Weights of a small contrastive audio-text model.
Training: soap at rate 0.0012, 10200 steps, batches of 128.
Rows from block 5 of the audio encoder, named by matrix and row number. Rows with one number belong to one channel. Each number is 500 + 25 x the weight over its row's rms, rounded and kept within 0 to 999. All counts start at 0. Numbers have three digits each. After the name is the row's rms in percent of the matrix's.
# convs0: first 3x3 conv (encoder.blocks.5.convs.0.weight, 96x96x3x3), inputs 84-95, a 3x3 kernel for each
# convs1: second 3x3 conv (encoder.blocks.5.convs.1.weight, 96x96x3x3, transposed), outputs 84-95, a 3x3 kernel for each
convs0.34 098:500500500478449492500500500456500500531500493500522500500475485446520500476454500456500461532459497477489537475505516475495498509479469464500442521478483524508488529484471540505567482442494500494542476530482467500454500519500495464520498513530520511511486511500481500476500500500470500481482489561500479500486500497500510445
convs1.34 107:536503500478500504469504540455439503497508487500497500500479534480511503500454500453500517500514477475499479500500442451534522494498547500484500500495529479500495489500509501498500475514471500500515500500500500480532488500500479500500457473475500570466498502531437506487466500476500500473500518460500478487500484495511503500
convs0.35 089:528494462556500529473458500483508500461500535470500521466503537514543539525500473524437461487461516500500494500500470456503500498455468500521497506457515484496500500480463500500495500481504500492498485562500533517500491516484580500484500518500524500473507533494500485466496500451500500514487494537497522485524500449478466483
convs1.35 089:496528507471539464511500500433500521500487500473494502474535500500487493471481558500518500500500505518494533443500533500483500476536523555499455500500500500503500500500519488500524500492508500500500489500500469481500543491523489519500448500479500500483512500496500493500521500500491502500512500556485477518472500508500522550
convs0.36 092:500471524527500524550500468500503491463506469500480500526500484450554500466464488500482500475500481500515537484501496456458460500461499477465514523500500500500500491486479500500471500509500535500500500500500500500514490498500568488496453500500500467480494500500429500500496500488500513499505491446500500500469501500502500500
convs1.36 091:495557517477500497484541547508490493490491500471513500479500516500500476538541497500511500478451521472469500500456503525464500527500500500500525497512459500517548501500500548500500465482483514500498496500471489510545500462515454519491479509500500500500523500503495576500483549507500452489509457452477500494500500500523485457
convs0.37 099:491500469500511517474500500509504538518519500500480500475500500500480452509488490461460454446500467500507500500500461505500518505568492536557500448514544500532512530481524511466517517485493504466504513487529482487500482535500500461419529542503461500500528500500463549500506496500500501500518480500500507500500491500500517483
convs1.37 103:509492494441478500500465500496471484507514468551500458492500500475477519548452500485500497466555500527549500489500500506500500490499500526427459514500476500487500522500470462533457503500449479501500495513513501459500503481547500522473500486513500513500492538513512464504474500497477526500500541526475504500500497439509511541
convs0.38 104:498500518500478499535565474500503500446500500537500469543500500449525498534450502503500500500461500558500508533484517500500500492555514500521490500482500517438514517471548500480547500484500500439481461500544500500493500489490476473543525420500500500463513517501464486567505476469528500543500490481526477524487500513476519498
convs1.38 100:500478460513493500502500486472500488474470500478492500500500562515574484500543476462507500500519500496526489523500500517457500466500500500500495500500500509559542503481512497500457451460495478500520500500468520500500483528532498500500500470500534438474500486500470514500486515465536522470490443508504491462526528551498500464
convs0.39 095:455500510530520456500497478530580500500479500462500576478541500500421475472497500478534500464490447465500529525500494516505477495487500489500502500500488504532481499468489500481500495513500500500558456500500471480484500500556500485537478466500453500500582548500498500500485541500489516548500507500442494461517505441500500505
convs1.39 097:465500478541547502500531485504523508569500492522505500506509506506512474500506495515500539521489497517515490463422487542500500500447443508500513500455489566485485477477525491490493536500500475552472503528538465532500500457500500488500482471500500525461468511565466500499435525500467488500504506518492531472500558484500500546
convs0.40 101:464506523500500538470443477461500541484532496468486500529520562500474469500481493500500504445468522500489500530500500500558515526567456500472500473447523489548500473476481458541500505484484489518489495509500500505513483471471483500508500500547509476437520516500484505500452503531496500482469571500500468500500506501521500479
convs1.40 098:534492522495500476505466504500528495488488500514508494546500467464500500449511476500500490485500500532480528473511503500495500489450478490530507492540469460435500500497532561566523500475500500513500496541525500449500500500468518496500502482490428485485538504472478524492520474497474546500494527513500533528498509488513500478
convs0.41 094:538519535480473504528541482501464471467523550501500487484475500523500576502494503498468476518473563500500500500470500500500500500500500456500480500517491495500486444506527545500495481482512475500449502500495512500525484472492460517522549515494482500500494508485487476465524530500521500451500500539524500506509488520487477533
convs1.41 100:494555544446429464547565529405486503552459539500514500485461479484535504483513454481457500500528500500500500485500532493481500500500462500500491493509500500504497491486486461489462500445548500500511474515500472479500500484502463500500500490521496500503500470478461500500504493530504472519500500465500500504458500478522500530
convs0.42 103:481567475522468538456500500500500468496491500545552503500500500500500500534466491500517537528500500495500500500500530500516500500472500461551533500492520473512494488564480511457531536493486500500476491544500503500505521482500485479447467510522478530508493529493542488493500500500534494545462512516500506500469500500512500500
convs1.42 091:503500450520532516479508500472503500501500483478483506536500460500445496496500529499467530529540447413492447500501472513500500443502520551542500497491455503494500500495500498485500484500500500500500449500500484563512477468528500499500506500500494456491471481500519500500546500500500477562471530500514515456515459500469509520
convs0.43 097:500500500485499522466482500462500525511557498500493475477495474485500525500579549500539518500528476500537496481492501534453500532515475500473451536503500512500510512496500540500407480489539505458500500579518500500500496500500547539531466457528446500440503470506469534476500525530479500526500458446500496516486489469470500469
convs1.43 104:488500509500500483496486546532516500496509500500500500470513449495484461500523500476468463500488509474502500500448466550500471463508510500491536480566498529505495552525526489468500471481556482554500464500530500500500460499517466488496500456445522453470525472484491498476549481506510530499517500540520500511491500500498490474
convs0.44 091:490493472482517500499475485518489528503496500479447500481500500500491523550500508500510481503500459479466544531527500501500500502501529507494500453529523500500515481536500500505537460504500518483504500480500509509507507544500518473500488547500487491518500498518549500500474528472500487500460557500534515455522509530500481478
convs1.44 100:562522534464500500526489519511452475500493500516495508500477515487500500519487454499503500511500476500500500509500500548563500500504500484500489500501500481492489504434500500500522446527495500460500532500457500503502515490534479595502482500536460500510500465500490509486531500507507513479489444487500475489500524464444464500
convs0.45 100:506500500506500507454461512443526510477500474500500500500525484500486509500495500501522500500472500500504603500493500431544537464500513511460499475530500486519497476489530500500500500500500450505491500500520500500547534510476499500500532477463503510445484433554500531500493500487490518500525500500490557500493465508500500500
convs1.45 097:516500511527479500500482500500500500468509510500510500521450525519463500466500517468519484548494470484500549460490550500510485500500518500500484478491494500502516500500491527463518542500500501500493500500479500493500500500489500487507550455500510502507463500485517519529495500500500458524530465534500432513500500500500500493
convs0.46 094:496555491500500485520489517491439545500501534500489475510553437500500475500500508528500534500489501500487500517530487490500513557520491511526506492453480474507500510566526519500500500539522479498500501500500478500488507461459461460544468516486500500521510561520500518459504497500512500500485500515501526490525500502500561500
convs1.46 087:474515481451482497574511535482500462500500500545522510500486500453500500554535554464562500500508472483486524507500500461479473502500500497500500464500500451461470500402489483500582542548505500500553500498500500500462535545500494500538486494500500500455508500500500500500528504500467470560500463500474533543494535517489479507
convs0.47 124:545538477510500477500500561516473470481500534500496477502531500505509509501520559483532500451482467500522543487488529521516503528505500447543546528500516500484500500496500500511500480469500528492500508502519551527487500527485450488524492509528500508488482500500500500500461522500486546500500501536537499500522468500500516506
convs1.47 104:500486500509456520506500500500500534472507500465472500548491488500500526431471465500492500500546500500504534515518495490438506500500496546497500490511505535570500512487500498520527495501448478547500473500500481510526505500465500500500512500500500495500500522500427504459500527515500512456551525524501528502500536520497500500
convs0.48 101:500454500528480565510498535500475560520539451528493556529487500515500537500500478498500512554547500500500476500530500446455524493500474524483530495500502494458512495517537519500469506511515500500451479502540492468496514487507550547471430475482543496512516504504450500539511467494474483525534498500484469532525500509513483500
convs1.48 102:520500462491538500491500516505540500495513500500443500498500522497537463507500500566527542503500450495498510527516515488536521519506485534463537480500503500500500464488464509514499508484467500531485500502507462480490500507505520464500477468506498512500478497473497527417518468505498525452500500500525523481524465500500531488
convs0.49 102:428500500500517538470500473507500497500492497505503500500530569500525500500478459500522534478513500488500434468500500500563509500522500493461544500461496500496546500516540500500503513519500471484552503486491516500537500500523507503496500469486529466463487475513482478520500500500500500522494500500452500500485476500519500560
convs1.49 102:515499500513531488524467465498476500467475484571516510511500500480500500500465492500500519500503500509500493432500449552500500482498500453493500490524475531528500509499510559502457471453486500490566550441554500523515500478480455500500500500512500488500500477506548500464526448500533545499500502488511500476482468494500500441
convs0.50 104:509505496500543508450526466500484503500507467500500504464471500512500511520526500517500497513464505489509505477545440506494500457541524506500482500480492531497500500506452500500501470555483500499559505553500536500437508484500518443531489533500498539516517485540423500477494515516500500521540549490473500483496500500500553500
convs1.50 096:490564500446416521536502500500446492521489500524476477500471477450500521500465500518500503506500502529500500500528500500466483535500500488497534481515540488525517527500556474500500455500436519491500500500500500521563512458455466498465500534500510500557500500500483524540500500500500460500500500510464500457500500500500557559
convs0.51 092:500433500535473500500482500523489463549511518541497500527500522500495500489487500509528500500507500500507474500492500562471533500468500500500525534478500500483477500515487505515472500500450500500588500507500512500483500500500500500500495460495509500477494533500517504520525436500500459500497444500519500517524463504451472500
convs1.51 105:500492512500519501453500503508500494481500500500522444440497500506460488484492454500500512492501535493449489421551521496493487516484500514547530500486506454502520503479521500498466531491500500576525504561519500500515500494485467507497500490511505500492508478500519478551461479522500493487500505502510498472421512500500464500
convs0.52 103:451521501491500495511500482500518520500529467486472495492489522505539463529507498469500502566512537481472541500514501494526492512526537479499471569500500550500525475521500494468505552472477527525500500493440534500493500532484488459500500500523492517489471483536500499492559500500504500500556500478500476502481500541490500500
convs1.52 101:500517500527486500453510459500488500500516500509482452500531483481500501485500500509500463500500522500500502508504508501438500500500479500517503504536483455500530519545498509529500500470524559500524500468500540470500500500482500490495500534523445444534524500500515500457503500500472500552500480459518530487541500498508500513
convs0.53 096:506517500500442500531543500500500500463559500500500528556511476464545521500500500445500500464511527524504548510500463452520500485500532477510563495500515548505502497500500514499508500517457500506502500478518485461500442516470478500456515509441500504500564494508529525496530494451500537458494427500464491477500443485518468520
convs1.53 112:500454528500500477524500500471498500485515446477500500500500478482500495517482500519500500497484479500474529480500500513507500500495472431500494500536539473463495501526472464531566475507536500503506500532519515512500500518500490483532473474509479459473476496470467497502456495500481500494482500496498538467430520504458500522
convs0.54 097:455485514464473500500500501500492520500447478456543472514500469496515543510467500515547564432468540511520500500500456542519486503519547502500494482517500502472505500500488500491500510525500530525470500529481500500538528500519519500500500500533547526542499496517500500500524503500507477491500463517460490500493466481473502553
convs1.54 095:500500500500518500500520447496512539500475500511554500500500511522442494500531500472493500494500500473487501500500569507457476500500473500493500500508483500492500498455520534477484462511468558500527482500500458517460498482523484489500500541500458484496570500500498505512500493527500508505454511470500500470524511501491480500
convs0.55 097:521480516500505500507487500500500484480508500500500543517493500479436561526471524500510515491505500580538574500533514461487526459500504513545500500479500556478525478526500594509520531520474592524484503500478502500500476488523504443475479498500496534568519477506500500489510485500500514500568523528468521523478500500563510494
convs1.55 096:500500500500500474500476446453518503503504501480500500458527483500457508500500555483500479500512497528500500483495500526500488500453517469510490500500468479431427481530450500491476510500500439500500491518566500500503532515512450472468500530515522465483443499553486500500534500499477548500461463462500500500431497500480505493
convs0.56 089:504500547500451500556536547525500502500500487500500491464504537498531500444504463433507455500490500441500500511523459486494500554500535500500500497500530465495468480500500499515500516509509482457501500519456500441500508500531500488500532500487472477507474500487472504477473514510529540500501477491515500455500537520500500500
convs1.56 099:500500504485500500470498499500471488500500524500531553500523483514500500502496481500466500465527518485439487500521500500500505499466500500475500462500505521513500515477486500452500515500500501565472500515500500498500503502491503544495441492564475500500500478447481500507500500500489456472534517451505500500500492500500500504
convs0.57 103:496493462495482500500504571463538486497471504528500440502465508530503500500500505470500500500503479500480547513500528450552500511477500562556506498500500500500489500496481494533489500506465488513486481506500500567500503477562503500500607500456547500500500504474545500542487500509500531500490525484522464478478500500473500500
convs1.57 100:429492500500482508512533451550500492500500500492488500557474468519500486500521473446586549520540507542469527500500500530505483500491472500507504500509500527477500500485500471529461507494500482500500471517490493500528500488450494508500471488500500503487474500477500507553500499500457476559500500540544500495458500500468553539
convs0.58 095:469500476466554506472521473500480503456503500500496448500474483509481500490535563486500528500454522500500529498505483539500500500500506438500518507496510478527498500523500500506500517509491500500488491514463496569490500500549500500500520511506455500544504520517526568505457533500511500541500547560500500500551489470478495523
convs1.58 093:578500416468434500500550500500500500500487500540491478503455500486500543500518506500539500500500500509465464507494453500524500500500500500500485516500500500461462512500500500500500536482527514500560537500508500513500528469534500500535500537500508467456501469522500545518458482478477521500556535500512478482496516492457500504
convs0.59 099:548500465528500497500497477493499500500458457472500510440500513479482487586500523507501527530497501500506541510471500534496500464500513500500499500486554476482530500500533500472497528479489525496519531486510500499540451494463453529507562513523500478500500500427500503540530519457530530500500510510514524480500500500491465500
convs1.59 101:504500556493438500488499502495489526555497500483500439537474473475480502467500446498508479507521526500500480494500500500460502506516480500595500515543542498498578492488458453500511500495492506506555500468493516470487468506488465478488489500500497500512511459482509500500500500500486462500474500539500500500488499492453517554
convs0.60 092:500515501483476500447481500500487490473467488505526495480500493478500449500510499446500471500480521554478534500500500530500468497500548500492500504504500500490500508470524500500500500489467532490485521541512500505494490477512535504500500478471512455512500500514464489500500500521500506500475500500489493527475514500489493500
convs1.60 098:545496499546520468482490522508460464500488478520500500538500541467500485500500574491500446531500519497516500463482500488500475496505507489508533451500445479487500444441471495500489512427500523479477500536507500490486500492475536549500500507553465500486469500500500447506500457500500500487500534456550460465500490455526525497
convs0.61 100:500500523533531483522474465465510528463541513500500500568541518485497500500500500571503485464510500488434452494500500502500481529479500510509551500471487500508500477510515450500474491500517500500486458500478488500509507533516480436501542487454526473500516469488530541447500512539496529500500500491452549499500526512468454525
convs1.61 105:500478495474514466513550531536519500521463496517513499491500505498437539523500500502500550536552530520500495500454480500500522466500487554480485493484537475479521493500489500468500500581500510500554519479498500523483500458525483500474514481476506515500528500478465484494510449530521561500487500500447479517538540500486473521
convs0.62 119:475500488518500504504505500500500461500500476500452564500500493519500503543512480545500492528510479495500505547457500500500507470516474522518487492500500520455468485520445528479501465500531481555477478500500472492485500463506470500540503518500531494482540449500465479521504500541521444500482533457504457489477466471547495500
convs1.62 107:500464495461500535500500500500500527480514500517489433505417532531483471474486500500500461500500467441500500528495487533518485523502477450500529499500502500441500462474500459533500463500505523457531542512533534521498497501460507492506475515484443500500467461511500557465500513500546520479459506472477519544500485500500427489
convs0.63 106:528543528522491500485512500500519500495483463500500484555549500550510501566516522517500500505538508511569479500488462500500500500462495510544500520548500500500420524500447524495500500492549500491500530500561481521537513511451500529454500499507500576465495504531513500536510500500491533500504521500500498500500488500498563522
convs1.63 099:510496491525501490500500471494469500458500500471459500478502474500500495493510514546485504445500507500500500461500522469502500484489500504500500500500500500557500486500500519491521477503499503529500500488500500502480486500526534468483501500485557500437446523472543500556500485548500500436499519584482455500543500500488500492
convs0.64 122:503500500504554490525476477463500510513495482491500496500504507477500549490516478500500493500509500500508500505494543540500504525500500477525488556455493526506489476500512500500517500452429515500500500500500476491507500523437478489511481500534500485524502539500500490481492480510484514489507431500500482494500500498508500493
convs1.64 100:491503553498503471516442540500500500501502500505472500500479534526493500500500513500500500523500500510500500500469506500455500503500482505466503500456508520478494459491481463540504522500511499500573521496485500520523492482462534470516540499500500500542500467465474452519500509437612500588526523462500474505500503495544531527
convs0.65 098:510482490472500500494490447535510500500507527500500552527506500500500500555500505426511500480496542500527563500527517500500500500500447495476500491525470472476493457496500540500500476533499500494500515513500500469518471500511528500519500500496474521500500515500548524548447500525500445500505500449500488484500500522497479484
convs1.65 107:497511512477460500489538500500471509500496446500499488477511463499489476500569491498502500481522488498501527500453468487500500500557544522493500453520500471500521508465536500526506500500527514498453565500505500500500507497435562504508460500477471500488500507471500500495454551557513509500508500479467513500496500500500500517
convs0.66 099:501504502529488500512469500468563451468437475500460500464488476500549486456489469482529540500500525500442500557500539500481483500515542513507500500500555500515476500518517499500500500493530524500500467500533524466513491479500500512444500490488552527539500500487482576533500473463500484529557540500422516523527500502500511500
convs1.66 101:466500497438508500578548481475500500510524531531500556476502491558500501501546516500500500500500500500473500500500502493500531508500533504500519495457500500479463500500497500467500468465477481529500506469530490500519493500472474500500526500495494482500559492500457476476451500525451524492558542426573520500500506494492495500
convs0.67 099:477542492500532500489481546502484508477500500500498477479520510506500500500535500500460456500508469500510500465480510502500479558500500500478496466461500500543516500468512482577457504500500528500490538500500500500462474443523500537489546452500468507543441500482522465500503455526534500467500593535498484511500500513500598552
convs1.67 105:477438473504474500441485500500500511538521485510505485508500500541499479500469463480505462500544502528500535500478500494483495500529500500471510500508488483500473500517530531500481508505486485491492477520500565555498544529463517507500500500500500500475517500500500494553500504458566505500445499497493511503500517500474455509
convs0.68 104:500495497500483534481497500487489570520500500460495478500460520500500523500500500492500462500502507500500472500516529500500483512475457500500467513577500535482510500442522460472499500500500477500482500492473443567534517494500521558493500500500500522500465447500481474493475509446560498500478438445487500514480500467466500514
convs1.68 098:500508500500530500441464500468473500476470519500500528500516500500500447500468467471475546479500500557498557561531559467463545458528459500473500500477502535558539500503510515451500470483500509500500521540449500544500501441500530489500516501500483501478474541518488569481505500500500500542546555492476467490532500529511500506
convs0.69 107:498474452444493516482589522500510504489504500465505501500500476509448500462544512538524493500496467500553545500487512468455500445489532496493547538500451479477500495522521495500500481514506553501463460500530531500449500500529500494500497500488517483500506500544499504534481466500497484487500541500500525500498520500557500465
convs1.69 098:473492517500545500522512545518534500525517461471500455500471534483457536567514500525469525514476560518440500500459474451500481536522491495458492478473497500518508525448500484576554508455500527444506508494563488500500505476500500500479536544500500487562521522500494470515500500535518500453505470509500500517475474517492507459
convs0.70 094:531546493500481500417500471500487500500495452506524491546487485500507500511468509468477500460499471482472500500500500500500536479500510500516517500523500500482476520500500520488481522517500501523507500483496500493545540500524500506500478501500494485540500461529500498492510498503499537485500507510467486524459537504518500474
convs1.70 096:496500500454479514494458500485502515500500500502512500500524500523500470532540511509500500500471500494470549479500500491526505481520497484500537500485499418482530488500500500508553493500497523500466437500471531500481500516502500500506500490476480471494476506485500500512532500500480500498537528433500500500446450490516485500
convs0.71 093:500500514500511484500500500471500478523500500565538500543491522481471500487525494444507488501500459500500504453477455573467500557533500523516500484508478490522500543523500524488500500496523534487488487500500500519540500500500500490522478502492479523500547500473529483476500500516425501534545500465498500466458522507568500500
convs1.71 103:486545491531490511500454500470490481493528513499500510500438507466500500510500500509500493500467492491496522500486447508454483517495500473478460524500500485462536500452530500500556500461500500462494500500514557500501500492491441449433543500528493520498567500497510483490513449487559500476501481500502497484473500504552477447
convs0.72 095:500458511476500486525460500513485480526530500546500531448531484540546471469470506500428504504500507526509500545500508500484500546534466500488500500547470500425500536556500500486500519459489533500538504504549518500500483503473558431507500457502486515471500497454500500494467513472459500504449485532506500461500500500484513519
convs1.72 107:527500500451500509500500500459500532453451547507500454553473500504418497542500500521464451525468464474446513462500550523458512500504502522531500500500487502488500460500541494515502498486486468500485507500500500491474500519500500500468500449500500500499549479468512461479461503520523446475553452483484496537475515500500500481
convs0.73 097:479500490506500500566518492543505462530542500503533500581520500540454505541516492532500579536511500484517490471466482500554471479508495445574478500551500500500501499543496540538534586532518500508500484471517482500500505500500497493469472512512500475500532485500475543492503500458536486521542500500500522500521500500560514480
convs1.73 095:504500450516492473500500500500501518501500500446472466500486465500554500500500494564520500500500488500536500500468500500492484533522491500469448544500483500467469498448527500500514500500471565514530500533517460500500466490482491500512551477511500496500500450500501506518526500489500500450540476472513519439521500481476511465
convs0.74 103:503442500500500503500501524508459484500500516527522531500529500531525496520495488501507500456495505491474493509464528470509522500500498523466536500482500554571500500489548527442500500500500500500500474487501500500489518463500500484508469481501489535509500450518500484539500500500527502486500500504573497534479481500467500507
convs1.74 097:501481500490522546479487500479498502500500500489500518547525577500500477520474500496528500552511528530521503479503498460500546482488526495500500494500474433505500500508515492524500485500500456546535556511500452488534443500472500500480492487500472520469477502469510500483476441530539492500549580496500447510486481500500527501
convs0.75 127:495500567500502493481497502484518480518532497499495500500492502500500458500500502500500485512499475479524466500499492502514477484435503496479507500514500549525498505500500500500473500511533484541570523526500450518493472500500508490488450468538480417554477510500500481483509515504500504515483491538500501500469497476470484516
convs1.75 106:500502489500450530464538500509518515494459523500477500474547500489500503432504500539485499500474529540500481484480503476504549500500471431500484529497500509500547510511519497500537474443519500527525467533500462508514492476504500500529551536488486500493475544460457500500500554442537500500508494512526502500500500500497500465
convs0.76 111:450500466544497500505471507446500469481500500485502490494498513507500476469528473467480500519472523485477500517484516498464500552521500500468495500500531550523500500500500451565500500500495506500500535500500563534500495498507520479442496500489458500505493500500483500500516500444496500538502541500500500524500481500483533533
convs1.76 109:522553524500480493494422500510486500468500516500500450507500472485544465593483446534500487500479526524501518500481466500500475540532472500478476537539500500441478500500500530510524494500500542445430495515498507500492481492497518510555508573500500558506500500501500500481539531509500482480500503492500500486463505496519469504
convs0.77 097:459450481500557510540520517529434456500528511500500442500487500521500515485551527500430463465558535479481500500462500461525532500500511470449500505530483476500448453509500500515476487538500492479563532498512529500500516471486500487500486500490515500500500500501520500464500500503537533506544483500465509492500500596472500481
convs1.77 096:487500506497457519506440519500500475500448507443472492500486500533460529472521520443500506500496549497500505476482483500500553466500500500544490465523500522483500523472495500458495500500495467482500458520535500527479549547501500477528529500500530528463501480473472484522489540508444542502534500500500467500497524500435500478
convs0.78 095:467500500536472500453500502531548528493500495488494456541500510500542500501519560536587587483456535500500500477500514534500500505500477533455500502500500475500556523499477540533520455441450513466531500471466500520499500474481459500500519481493505516571500463527496417500498531500500496560521539505531500500500539539500500500
convs1.78 094:536500510494500573488495478521531505485500500490510541485527541567500500495457500522469525577492500494500486547519500484504575500471490464539518465496461485460460448510475500500508530500488453487493500494516500523500500500493479495541471464500500500500500464500500460463491530530461528500503512500476500500551500494477500466
convs0.79 104:500452496540519486464492465488537500491482500457496500473500522508527499519501554486500534562514500505498512519525485517500500493516500528500491493500500528486537489500500561501466500460555488500506467531500539571553529473490501459500582500520500487496527500509526483487524454507506476526519500506500500500556489504500500448
convs1.79 099:500500513496512447501500500488488488488500503512457500537477491495480535500500478494497464464500530501474523516490500500500500491491521492500500528517526511500432457487500459470500500550568562520500485503530500485500474422453481500488500542462525497466490500556538466476510500473463524537472546522500512492500497500506484516
convs0.80 099:547463535478502427454466476511500509474500537519453500498563500563456483460482473491513497438500495550449500517500546513490507447483479513511508492500460505498518500485520500476534500507536500482523500483510513526537508500500485500508535460500486500513530500493473527533499465500500525519500500456584545517506473523500500520
convs1.80 101:502459515500480485500439451500475498512481516494500501523444569485500476489475478516524477500545521500544510500554528507478500488448495472535518500490395521500500507535500497500500452446500531475551491484500436523532498563472500501500509505474509522531516508509500499495500467513398500527482522543505467500454484500460513500
convs0.81 112:500486487446449500488503500500500500475500513500510500472506516512500500492496495488482478480500500500471500486540454559500568511521503473507495469500504533532472500520526439500504477500540457500472500467475531499482500500516498515475548518495501500495509471491527468482473534519518463500486506500500492500500530475520511500
convs1.81 107:480472502500564462500516460498495500498500500494475510482468518503560480498481518520500462510491505525524532500504514457500510531500496469502500525542491476500500512479500500465526467490524517492585507496500470511508526476500528578506481544482508500500537491525496503450484540501467468500512491527531455470504500465538491497
convs0.82 101:500485500496500518473500540502500475503501500500483500486500500512460500458500478489472534465531452500500468493546478500459526500452541540500489445500497480543491476500552500492484521500530482500509452420578546540504514520485479484500450443500521523521466500534500494518500500537497500477520530490492535496533500474542500483
convs1.82 095:500474480507500500500500500496523486476530522500507488491483519504500496467476526500502467471486470482489512475460468480478500544500500500486500500503500527500517441543500510546500500460500500533462486500480456502539522542541489500478509452502506500500487521500417463500507500476500497542427492500493456500500500463500502485
convs0.83 101:500490475458524496586569539411500561500526500500494500484507500441500505504528457500500505494464511536500484510544528536514500499500500466505519467455504464449500474500500500480487534468500517508484503466535500530484500492545474536482493478475450471527561500481500519472483509490509500500500460474526489520461497498500549471
convs1.83 107:496453505464500500519500500500466475478471500500500500535553550520474480545500500567510468500500518491472475528500500500508500511514500468461506491495454500552492465459500507568419524436479478500498489509534484482487500504500473482470498557446467510472561489500496499500510533474512512481463491504500497478524484514496499486
convs0.84 095:478511521506497511454500500500511525518470500500547497493500502561435522500500503495512525494539485500500500497509543500500509464500514512500512500500500500515500500500414474500531519498500500480532500492500505481582500489520500537516535537501449500500500500500534500513500500516534505524476453500547533500472464516500544426
convs1.84 104:500529509500460505474493500500485480500500475450500478500500496504488529464490500466475488500500508509509544533481515500487477476500485500543493500529544500500448447500503508487505500497539500520500459463541469497507500500491493500491483500493511500483524500557532515477529476448440565500466515483500495477459483485435543500
convs0.85 100:490500466488467486467533556500466497545436500517548500487475500500500556459508500521501500490500505501503500471460512500500500451550463550500469500536505525477445519514565507500500518537478472502500500468461500522500433499480500442500455539466500489500487539500542538462500533525457499500537520485481500500500468531500489500
convs1.85 096:502475500491500524551568492456497498548542500500497500468492519500540554479500447500505505500500532500488462549500500501500500500500532504550500454469467498500482477461519515478500481500500468500495533489527498480533471430487500489500551533531500489478506436507482441546500502532494500500522546504455473485460505512500496479
convs0.86 090:470510504475505507449500455500462500500500531500511500520485512478500507500518476500500451510500500552535504500536500489500518483486472500490555505500437484580496535524510500476500491503529500500488471500526453501493500500500500524500421486453470501500512514482500500500500510496475500513464494480484491485508500510473469500
convs1.86 101:500508500507532500479500454478500546534532497467491498513500466561456467489460554504461538440461521461496484542463550492524537479493472472500500500500477498535563500527448500473498525507500432500507543503478500500446441475516473438492500495519500494508452466467500500500477500524529500500487500500577579500500483500500505468
convs0.87 090:500482500500559500499527526516458500502500544498520500500536500474507500500437538521561514500525500497505464433539500524486500458494523512473534500486539472500473500519500479511476500525511500483560515461532500489574494500468508483500471499542500499499534547505500509492454548514500500488448498500520524479500504500500500465
convs1.87 106:483547485476500500500491514490494442478500500497533500452500525500560500492483510543509548499522509504473466541500500455503473500492500525494500525500498462503500500500500513485520489500508514500491426533565447500526469487524500441507517500512488490497500471503490500490507453515524494505500511480498500534459430567477500501
convs0.88 099:565529500446504470500500459500502471463456456500478500500545510500500501482511457494500527494499500484459500497533500467500496500589490500499500453529497500466500500519512497509508500433483497531500500467500532453511500515462500478500500500500500455500500473501500443486500491500500517531500500516478500497437433495500590497
convs1.88 098:511496462500511511500500517500537500547527500500500518505499524500459521500500484514473500535468480461500500500499500500474500522514533506505500496525482500483500492567500553556506504488478510569444533500509500500521500446500457439458530547576500520534478475495499476500494469513529511525500448500489500537476550533500500540
convs0.89 113:548522500470500504500500500532455445529500515565527476500521500500496500481455517485535532500500500500500520489500532558534450516500464571454503511500502476478466451500500533507495500498531480518500505499462484518475500499539500466500500486561508483500466509500500502500500503500492520527479500561500511471555519500526525513
convs1.89 104:524500500473479530466551464500476500500516476496484509537501500534513490552497480501555502470500517493488500500500500499469457532500500500487500500466540500500500523480564520551510500440490502441583524437471500545500506527500474500511502516473500503475500504535500515462445485500513424448479500502481500532515491466500457468
convs0.90 121:488479500462500500508473500519500500491500550475472503465478520500500502500487520462535525501545508475491529510488452450452503541474521530500495530532555500487555495467519500480500533500492483485521500518500500518500500469500508499500510500473500486502508500500500511506531500463500511484500533500453466500533461488483470469
convs1.90 109:530538500498460481500490501486500517516471521486515482573463491515459487457472474486500500500479502445500536449500500466518535510501500500518485488500478541500500491500505517500453507500550530475508496541500535445500483500501500485477500500524507500454474500497451500461486460512500576500500420525518523463477519510500447500
convs0.91 098:503521535500492464539452545522500454459500487500471490506506486500492487500500541491489456532489511469468500550521500500520478510505500474466483514500535506500543486480478480473476504490500489530500478500461500485500501536496507476500503500478500500503500509488532533527488483489500500502509522500525500500515507488500492460
convs1.91 099:453554479570486471493554496472453483500507475500489528497515544500470521509534468500502500495498500500524515489461500517500448497500500500487505492500500500481500561544516500450500506537533500466500493529494434500488482500460494448542463500482500500508500464478484497502500472554500493510500492494497500445470494500500526492
convs0.92 094:500493515478482495540422500500477500500500513496500500452500531480522487500523500500483500470542500500460528496543499489465524500461459509500444487500497451505500475500505500483500474506502500484471490516500452500500538498429500478500515500500511464482491500522481495500500500500517499485494500560498494500500449478528532500
convs1.92 097:521514543500460500484492500508474445501540516500500500558500500505475490506460527500474495500461535455499490503486518500490510546520470500500530500500486486500500429455500500511500500447541451509479500500523509476500492492424527518504499500502500483474446483506503443504500473495500503489487500500507500553500495561530500500
convs0.93 097:481508500545530500529573500488481476498500510496494500506505512530498500500481477500500500478524500471500500503564445456500500519470500500579509507500494468497517500474498513474498527537538507474556499540505495500500502500500500500506515510449472500500519500500500496500484500486549482448463455496486498497500529476540478427
convs1.93 103:483484494499500471500539515446499504470517521500534491537500458523470500560501500500472510462464521500482500438493477540510526525505500491435516489485498500500500548500533485500489478493496491584500487500525440500500486521496500488500510497528517505500489500479523446532500503517500500455496500478522500500500500502488471468
convs0.94 099:491500500499490500501520536473459531509506456485526500500487506500528505461538500463501496500532512517515500500505516500500456474490500495500454500518519492535519500500512500520489561500570500515450477471508537500471534540482448504523518500496466500499500533480560500470567500556537483527515500531504513516529461469495545520
convs1.94 095:509451500526512461526500463520500500465507500500472516508523500461452488533484500500517492484500500500500500534543534551503514500531521512518500502516500501456500451515541513503462500471519466481523522500514485500537500515534491491481500455499496464500500447506500488525500482500563500436420577545500532539481500499500452484